From a checkpoint of a small multi-label image tagger.
Model: 5.71M parameters, patch size [4, 4], layers 14.
Training: 15400 steps, batches of 256.
Rows from block 7 of a small multi-label image tagger, named by matrix and row number. Rows with one number belong to one neuron. Each number is 500 + 40 x the weight over its row's rms, rounded and kept within 0 to 999. All counts start at 0. Numbers have three digits each. After the name is the row's rms in percent of the matrix's.
Before each neuron's rows are labels from the 100 images, of 14848, where the neuron reaches its largest size: "top examples" is what is common among them; "peak at" is the part of the image that holds the peak. Only what is clearly more common there than usual is listed. The data: telescope images of galaxies (Galaxy Zoo DECaLS). In brackets: how many of the 100, against the usual share in percent.
# u: gMLP up (value half) (model.blocks.7.mixer.u.weight, 512x256), inputs 222-255
# v: gMLP up (gate half) (model.blocks.7.mixer.v.weight, 512x256), inputs 222-255
# out: gMLP down (model.blocks.7.mixer.out.weight, 256x512, transposed), outputs 222-255

top examples: edge-on disk: no (53 vs 24.7); spiral arms: yes (48 vs 18.8); spiral winding: tight (26 vs 6.8)
peak at: centre (96 vs 16)
u.143 101:468502507513526520507522553479502549514554505509539428518518415435471535498507504551526458456481514477
v.143 092:530498519428510493534518514501486507530465494513477474488521424513467516457517489525443484476496506509
out.143 094:521455522523528468520536451521456497549482496514474497423527585442461449459499475498564492497553500514

top examples: edge-on disk: yes (48 vs 5.2)
peak at: centre (90 vs 16)
u.378 093:492455507500488503492436506508518516527473484431504506455484491468485499498518485559490471486503484506
v.378 098:485460554451505473474532508523444492467503421498515543467471502486469584495487518497516472479497484540
out.378 090:486481440578505500562475453513528520448445555503507478429528507460460557487487521464435509524490489532

top examples: edge-on disk: no (62 vs 24.7); spiral arms: yes (53 vs 18.8); spiral winding: tight (34 vs 6.8)
peak at: centre (84 vs 16)
u.220 098:519547530522543479574541526597548456533519511534422454502524532471469467544482580480548536502469445512
v.220 098:467468492506452503482461503525493498490569493473475526481523472556471498457524475532474535476510477499
out.220 098:438589560495494456450416518456487543486531525520545576554499520503480530542605468532517471481538556525

top examples: shape: featured or disk (73 vs 30.5); edge-on disk: no (61 vs 24.7); spiral arms: yes (48 vs 18.8)
peak at: centre (63 vs 16)
u.460 104:408574478491573416533460520410502501517520481529528478495470508508522505541506525496540471526530517523
v.460 101:536512414533492467581432476458495514513559462534435459423541420458440507454613537425456565499477481549
out.460 094:537482579513509450470528463575473411525495567515507524482530441492411571527522486470506524464509522509

top examples: spiral arms: yes (39 vs 18.8)
peak at: centre (64 vs 16)
u.427 111:480602544531479515517453485441510533479548517410438514477526530418535475447500510475512484433571514526
v.427 105:520488528426509477455486541520481492442540575508505550474533455501511450497435484461487545474506503568
out.427 104:525549466526526468481535512472542473504439513519474497484546508540527515510541510523435586529524629481

top examples: bar: no (32 vs 12.9)
peak at: bottom left (33 vs 9)
u.352 094:494451377533526449497491516447476515517565473489488525443474406471535456508526460489490496465494548525
v.352 096:424562540524530473538463571511478501481505529477499526424526561444511437558468528455487464400469592531
out.352 098:491559611525502482559446480482517454490455460491516519547561447514477510478462485464520505545468518456

top examples: shape: featured or disk (61 vs 30.5); edge-on disk: no (53 vs 24.7); spiral arms: yes (43 vs 18.8)
peak at: centre (98 vs 16)
u.429 102:468491515565533493473432506541541513551499611489518466566444479508494569449513555484480451506519532512
v.429 101:481493507510472522453486511439527470519482572500512475527520536507565569450472516506562468493544504496
out.429 100:517491547492480449435534531514491553463497495516471449534485391481460494387501572453507522488525463572

top examples: shape: featured or disk (81 vs 30.5); edge-on disk: no (78 vs 24.7); spiral arms: yes (70 vs 18.8)
peak at: centre (87 vs 16)
u.189 107:487456507574529501464486494431542548499551523483543473555444534459545502534436486519471484566490458428
v.189 105:561503493437576497457464519519443569544529557502543529587551580419452536414465450488461497606491494493
out.189 103:489479535562463531512451474516464467465460441489493543464472592581565486487485593568522534494465511483

top examples: edge-on disk: yes (41 vs 5.2); roundness: cigar-shaped (35 vs 8.1)
peak at: centre (81 vs 16)
u.106 099:464503518435477471502535416492600390472460450477481504566495497460504501526573538493491530524502448505
v.106 101:544518480452502455498567513513430505434458462518590464461552532455476485555522429461488487512549528462
out.106 091:485555460593504539532572531489413555479508554487479513462523527500480495596430535528438435530496480526

top examples: spiral arms: yes (44 vs 18.8); bulge size: small (27 vs 7.2)
peak at: centre (86 vs 16)
u.71 102:527504499464490526524547510425514437462516549514449489446532439485466517495582537470436567541507476604
v.71 097:571440543497474406403531544468464551548540571546499483548506542431529528509533462516481493534483476544
out.71 096:509518452417487429533524471429600510555461525418549487520534452528531455518509536494484545499536465517

top examples: edge-on disk: yes (50 vs 5.2); roundness: cigar-shaped (27 vs 8.1)
peak at: bottom centre (37 vs 12)
u.235 094:476516516524485511477518483425501394432549462527478539577561511521593496601525449520537508508455419529
v.235 098:507528530475534506546513512468530436490486509512533513534482455493563534500444549462448442551573490515
out.235 095:519560460529460509447527467497441526507427552535493526523483464507544525544537469558431530532534476485

top examples: edge-on disk: no (56 vs 24.7); spiral arms: yes (47 vs 18.8)
peak at: centre (69 vs 16)
u.414 104:487492536519461531562477527481521596450513475533476448503530532480446508504482472430490404430536501495
v.414 099:454447475524397486486542485439548539446463536482503476511463445530481513477544523506496469497553433519
out.414 105:569505555483530465549444598512464481434470511585485502492482540556518475515461540466383469475572573516

top examples: roundness: cigar-shaped (27 vs 8.1)
peak at: centre (99 vs 16)
u.248 096:528518511453554541504597546497422562542477567479518515486451506491520529470502470534475528475511420494
v.248 091:478493468519507504527517490481442575455502543490468421543439548461527525450525502556470503500504531467
out.248 097:429482421521490441517475510530515527496496550592487519479455450502409515448500476511522524486524469503

top examples: shape: featured or disk (79 vs 30.5); edge-on disk: no (72 vs 24.7); spiral arms: yes (65 vs 18.8)
peak at: centre (80 vs 16)
u.301 108:520503550544548523499436507505476487462467557460449416564479462528465483560533580503485517515442504500
v.301 094:521542501490461511467408435519489463508455625517448532556475508398444545520488488481520541483466525548
out.301 103:519554409489509476494538494508453554429541506526553475484571532476493526497442519449537469440492500475

top examples: edge-on disk: no (52 vs 24.7); spiral arms: yes (42 vs 18.8)
peak at: bottom centre (54 vs 12)
u.217 091:464410482521495467467541456516447435517536510442500415503545514469488471478523505507483507479533479420
v.217 098:514539535500494474441477606502543448482422481540511533530531533453607492481529488498538499483524457480
out.217 094:543548506484584454463536479452473543477468576548467544482443499523564536396525476394557428476456482510

top examples: spiral arms: yes (41 vs 18.8)
peak at: top left (32 vs 9)
u.441 096:500450490518472530544487472441561517535545483451498516453459544556549545509447440503546482488487547521
v.441 102:475529480511515527499486527421474429475496523529468490596484525495487521471514440524492497510532518519
out.441 102:459540538565490480487483515461532518439533486496480489438507419501489514470528515527495509493474473498

top examples: edge-on disk: no (56 vs 24.7); spiral arms: yes (42 vs 18.8)
peak at: bottom left (38 vs 9)
u.468 113:489502575464483471469526464496525477517478443557506561530564547560550522519449541457460514507436493491
v.468 104:515478552547464545522553498483460453460460453476493469500531454524472457574490487516449466433476466451
out.468 104:447461469485490534496543465473466526511560555500479467480537596553516552492470438544525470442474494520

top examples: spiral arms: yes (40 vs 18.8)
peak at: centre (35 vs 16); top left (31 vs 9)
u.306 098:548417500496499508519556506424526441492505559506457499445515540562487481514515507528498510528442488460
v.306 092:493491519557506490534551520481494466446501488484591518559490531547531512468549534537486474533464539485
out.306 097:432496469499487469543493450486563561563507445438535458545450540474489575513508467441521463492519544627

top examples: edge-on disk: no (63 vs 24.7); shape: featured or disk (63 vs 30.5); spiral arms: yes (51 vs 18.8)
peak at: centre (92 vs 16)
u.72 104:473531499467500497537541560455502486463525519561461557544451446581514515576489570506504507462542549456
v.72 097:552525533532551470462500517460513486503418509581502561566508456593452527506516464513449497503539542560
out.72 109:505566469527568562534491523553543445530493500438509508528502537463449424476492504517596498421437525518

top examples: roundness: round (42 vs 20.3)
peak at: middle left (35 vs 12)
u.264 109:519506487471496504528467499507535535478536489526440521471512489476423532452519484434484527460538515538
v.264 109:530494522447588556573466500503429469505512503489531515529505502529478595466490521487557487434436495444
out.264 104:450413540549511559503456495522535404520480502498532493586550502486515526509519546490535489518472510495

top examples: edge-on disk: yes (32 vs 5.2); roundness: cigar-shaped (30 vs 8.1)
peak at: centre (81 vs 16)
u.218 100:492471455533506464517474568546465548521553488527454528438483520446523462537433576521528490458535499567
v.218 106:474520538529553438576407510515482502530471476508485485528534453481585520539500502474484506478519383543
out.218 101:525540563443578476490553504451535502539535582470427439447494401541466487542497464495526544501435468507

top examples: edge-on disk: yes (46 vs 5.2)
peak at: centre (71 vs 16)
u.300 097:530574511499447499459460502484591473535520550550568543470475500498435484572487496552498570504495435435
v.300 093:483538430468484562500485491465463482512515447544482456524528413483439528546534514578492520527500443458
out.300 098:462477500448526498531497482467475491463538439496462528443516523519470529426495478469512472560568502546

top examples: bulge size: moderate (26 vs 6.6)
peak at: centre (91 vs 16)
u.446 101:529408498577462491523526519585479534466474464526512509552555531436508457433441522522505524533467530452
v.446 107:589484406513488577474539501509442486491551511493492470537440549497538531476433443517568450475536482542
out.446 107:509512481499479485530500481457433471488547476472524466417450559521454610549530533505535494490493443444

top examples: shape: featured or disk (63 vs 30.5)
peak at: centre (82 vs 16)
u.282 105:533535508503497537423563519454488469441476527471467468536534492359476560478538547545549471523492487474
v.282 103:520503488475481489459478446583476569479518489514472547456520489451493506522496535533426545531489491578
out.282 093:458484530517494533516457553547515473506516533549525523542522498519494491490504513406456535477477539491

top examples: roundness: cigar-shaped (44 vs 8.1)
peak at: bottom centre (43 vs 12)
u.305 109:548492512466424494501584473499473450487571460442536479421545489507528494551527557463495460494510556491
v.305 108:475484479426526475454533522554534493542557481501530433542509534563480513494464510453511532461474489545
out.305 098:500512534512469449476511542511491548505557524588501542596510495495496541528511428518499553526526428494

top examples: edge-on disk: yes (29 vs 5.2); roundness: cigar-shaped (25 vs 8.1)
peak at: centre (76 vs 16)
u.244 105:469507512485487481494535444532442456442479537506435512521559476474465462546488435499427528420514485476
v.244 099:517466568520461466431385536502447460437485511476469451486527529518524527564511556492563493374461527485
out.244 102:502457448454484453494486524429491512478504547573515577497523575430521476472475487415568526471482462432

top examples: edge-on disk: no (77 vs 24.7); shape: featured or disk (77 vs 30.5); spiral arms: yes (53 vs 18.8)
peak at: centre (90 vs 16)
u.35 102:542471442508435518493528502443539537500441535510503481504490537466502434504458521556501412480574390506
v.35 104:472475497504550494507466525496436556462507465531505479443502407489465495453543490493519482517542466500
out.35 105:475525497465497523449451517571546511570529519377529514567449370544474515468492507464505461547515439480

top examples: bar: no (33 vs 12.9)
peak at: centre (69 vs 16)
u.456 085:561461466540493448481447534475502497508501627413523505496437511508550454517421545505449506462512521502
v.456 086:536472601534492468500566468497506494586488517461563582498547546484462422522507487461426461505497393495
out.456 091:469446486495526501510525541533453480503474458458474518442537480443491478464483473486540426475566391451

top examples: shape: featured or disk (79 vs 30.5); edge-on disk: no (71 vs 24.7); spiral arms: yes (53 vs 18.8)
peak at: centre (92 vs 16)
u.362 095:491520415522506431495448516496550471477488493415523509512519505467432462527489490556527461507507420527
v.362 104:546564483587554554532424454536545505479503470463464549520524451452442527504494495528472550427492496539
out.362 098:533456542599425495510509450505513546451531540505461504531454421498568500460540521407486502573471503528

top examples: roundness: in between (62 vs 33.9)
peak at: centre (78 vs 16)
u.37 106:534540518498507450557447487449489512516553514504435514536527465494500530468438586438514440528555473533
v.37 099:443430506531475533449499535504448473483464458553507498456562520536525544494521495478515484453606523492
out.37 104:468451463478433527491542495492525403502487453521520543493537487575591459489507559531474576474533486557

top examples: roundness: round (51 vs 20.3)
peak at: centre (85 vs 16)
u.263 103:505372550582543417492555512491459460546521443429482579564488477494499470424503450478464492465565535532
v.263 106:503471502543499505433452496488484526486502473469476450506480486488495445498542498489454487478548476514
out.263 107:425471521488451471559463601514433513550472455540488531548535478549458487484463552568527452557538479503

top examples: roundness: cigar-shaped (41 vs 8.1); edge-on disk: yes (40 vs 5.2)
peak at: centre (97 vs 16)
u.236 097:471504451591425506553550512498453503480531476611474538526481503507468581502511400502492480513544485505
v.236 102:534477466554509521534456501494542494536486534505573505460487419525551455588474513507456478512527478475
out.236 090:474532564461532512499570491477483523488480534468465446463491502450541474537546495498488492454448516553

top examples: roundness: round (59 vs 20.3)
peak at: centre (99 vs 16)
u.463 105:496576474522541515504467552470465478515571511498363496496470413485509457441552450458479491553511428524
v.463 107:429548458519581480478479506552548491520546472512519517553443511528538519494532518493493478509529550488
out.463 096:542460483449529461531546492481507492529525432458597451436477532488456559526502474565481489480534587511

top examples: roundness: in between (60 vs 33.9)
peak at: centre (93 vs 16)
u.492 093:549440479544528509538510485534511528458465490457524437510538504521499481513522489454432501457515477592
v.492 092:488484515518480609540572477485492465468488513476431521475505532508497509511485474526525471483472528478
out.492 103:474553499405481493474440457497488481443463477539529537468455505436438535469541499499539489511573430565

top examples: roundness: round (43 vs 20.3)
peak at: bottom right (34 vs 9)
u.20 102:384503451459594493469523530506494500540524460483527544448500495471444518448486419450469525566496466451
v.20 096:497545496516527467545511530493532429443544473565533516542504489501486457444488422554482533496484460495
out.20 104:568534438513547510493468568579496482560486530485496550504483498527479390422511547515579535455507463547

top examples: edge-on disk: no (53 vs 24.7); spiral arms: yes (46 vs 18.8)
peak at: centre (75 vs 16)
u.79 095:455450562497492454437511465450465535532508607493566494567523527435500446540514496507560517536493522493
v.79 103:502632461491531502472580525420478513537512524459526515492550517447430429480497509507550560514548547607
out.79 101:467452520504470560500555435427494476518543449476548569432543505547525550514392503562518404544522528442

top examples: spiral arms: yes (43 vs 18.8)
peak at: centre (88 vs 16)
u.131 105:537475577523540505495536553446451482497529510509448526364461477478487518547473463513542530547503563502
v.131 101:537577502515528509510535497477484475535558488612539508466438487511545528426520429490540555524522491459
out.131 095:493560441485481525542487449484460540512443544521541514492486534456472499510408554531496444539445497516

top examples: edge-on disk: no (70 vs 24.7); shape: featured or disk (70 vs 30.5); spiral arms: yes (59 vs 18.8)
peak at: centre (81 vs 16)
u.16 114:534486481531522534446506482464497429507490555565480451566589479530532502513473510479506461452462538552
v.16 101:520467463565397550539534530487450431489457463577495510510490552478480464493505558525583467554471469534
out.16 100:520488503545606495446484485548503527500560485441561483557524500573490477464480554493416547477514477500

top examples: shape: featured or disk (62 vs 30.5); spiral arms: yes (40 vs 18.8)
peak at: centre (81 vs 16)
u.469 094:474499507526412513550517536468480501525460532488421512489558449453470493446515518519485556535539489566
v.469 101:494443466391490523450549495444541485518429483479484550494544469455531501502433528542476557475491525479
out.469 101:559489472483473533545494511513550531528493451554426491522462449480517443465560514501444439439411502478

top examples: roundness: round (53 vs 20.3)
peak at: centre (79 vs 16)
u.214 098:542529494443443500461455588527485453482470490507491534491417474518526552464468489504516507529501520492
v.214 091:534539504577471588486447525509476506547483522503524531519538467457505523545411518480536495552499496484
out.214 092:477551497584467464557528476482453500510517487478512443533506545413445453559453519485454424520500460556

top examples: roundness: cigar-shaped (49 vs 8.1); edge-on disk: yes (27 vs 5.2)
peak at: centre (92 vs 16)
u.413 115:514506505425508486472502421536499552457468540535449517543570518486469525545477500535497485468500506578
v.413 086:499409467620463462544447534495479445441588467528384523464488542506524564482523484444471526499443461510
out.413 103:556506476432617499517487533471462428493429499558515503468494503522523517513465527484548474556473475476

top examples: spiral arms: yes (39 vs 18.8)
peak at: centre (97 vs 16)
u.14 105:465483518510549522508487529540477547497545466566484524524520492488520500601517494502451449560438521519
v.14 094:514484479529490479541510445454501561481567488571440521521468471586492502504587513508515457530466485504
out.14 098:541550517481422515552528489484497543538420537474542486454467524404514458487435527541532463461569489515

top examples: edge-on disk: yes (28 vs 5.2)
peak at: middle right (39 vs 12)
u.372 104:559469527524527502559536514518513555483512483479463505562520529463454486515550516495472490566446410456
v.372 106:512444497472464420518509479548453437509543507531485450542470556611485500502486456449455517508512493452
out.372 099:441449528486509467505491553482432465506523504425464548540436565574447488531538392453439538536456470485

top examples: roundness: round (48 vs 20.3)
peak at: bottom left (57 vs 9)
u.488 101:502463494521534529473573461487490520452534519559489455466517533413533471490546470477498505447450504580
v.488 099:503554504494527544488532476435481475502516469480455518560493460534488524507500552552475554510513517550
out.488 099:542556512541421536480584482533480527511556515519499498466482482503465505489521457528425373515454529538

top examples: edge-on disk: yes (35 vs 5.2)
peak at: centre (59 vs 16)
u.374 101:531489485470441486436453541512482497434495513531439515531570483490496506486509480521480531488559502548
v.374 104:533482514464555505471452541486540473489492526572544505400528478502535479481441452470535458555489502457
out.374 093:434444517475509522545560536489602501483516473498562496524494591485502494518492517524450525512460536477

top examples: roundness: cigar-shaped (39 vs 8.1)
peak at: centre (57 vs 16)
u.170 106:575525510537493491599562437440463461496549502563543391470479410525488458511510452506510445529466573507
v.170 099:461472536512481456478460500541505442483490592475496514490437536489453507505473506536508540526529469512
out.170 104:464467481503546478479530507539494449532409491440479567404501516492489499600477576439499494440537512566

top examples: roundness: round (41 vs 20.3)
peak at: centre (82 vs 16)
u.404 096:491511605487571441480522526513462537457539491486435508487511475450439540426480438509460487576514449468
v.404 094:475472486489494425521501508479474521429483540523495447480501518557574485454509490526526533522512527442
out.404 093:523491465523444465464602433488525473555521502498436533494389515463587531510499487471419550463488536530

top examples: spiral arms: yes (40 vs 18.8)
peak at: centre (35 vs 16)
u.109 102:474518559503513470485533569477438502513500506495564479479540457487509471446537488408538509516485511467
v.109 106:484536490522505446489485513447539583515467509553566519443504486501456511497501512490478566450488576534
out.109 106:474478516440465487498525509483488508494442488490483442547528445489499502559435534555402554501456507460

top examples: edge-on disk: no (58 vs 24.7); spiral arms: yes (43 vs 18.8)
peak at: centre (55 vs 16)
u.472 104:486524497503490521433407478509473512569513445464422464497483555550497488509480564459533623572523429504
v.472 099:447497463543496490487502519500464555445501523639525466446531505547456466504567471509454523532486487520
out.472 097:529548527499483493527455466576553500545513513464562527538544539478503470582527446489381487426429462453

top examples: edge-on disk: yes (25 vs 5.2)
peak at: centre (75 vs 16)
u.447 108:478414479493475506536454485482496536522491535483479560445543475456503499602562468513481454569535515492
v.447 118:509536496466503537483494512483557498522466468536486596506540538504541470524481567531475533465484421497
out.447 099:526461493500483502470555557502519493533556456550490434452474563486589539491525514470475455469578542534

top examples: roundness: cigar-shaped (25 vs 8.1)
peak at: centre (56 vs 16)
u.54 089:512433449566438461539528495538496520508542514517537563478485515563544585510483487504506484515472495462
v.54 099:536494483475536481485603471416492475497507499531497517551438536504449486477459466458532431470512483491
out.54 093:524563503457458481495509435450466467479539494480490427500507499437549484541484513489459594506539517532

top examples: edge-on disk: no (55 vs 24.7); spiral arms: yes (45 vs 18.8)
peak at: centre (100 vs 16)
u.330 110:443548492422473502559530475465429460525546591500454524505568476466480504432466527448525578433511476476
v.330 093:535400514533531510436444515496467460562482493559571524462496469463449485506497477494553533435464467471
out.330 099:555456506543577411494425541518533492512510509553493448531512450479477511470450485455510497564392529484

top examples: edge-on disk: yes (39 vs 5.2); roundness: cigar-shaped (26 vs 8.1)
peak at: centre (86 vs 16)
u.312 095:475515484493579475507479448506437428480563550530412518456462454519505512510448488490466421508510582519
v.312 095:513558498500450454500456379486570501483557483518507434499521520472485428481497527542509501523488556509
out.312 090:491503555515422482485521514443450535523527513468553456525496470457475493485539477458483544443497496537

top examples: roundness: round (48 vs 20.3)
peak at: top right (56 vs 9)
u.482 086:509556501508505500522591449591539513546524496494577559542494532487490436434519475487514479492450523537
v.482 091:580569471527508514432507517453505516412474556480436437525464463520455545511492490463582412519517476578
out.482 101:527490462480558480487466563486510528520503547547463480483529510510487507495422491541495585523451482502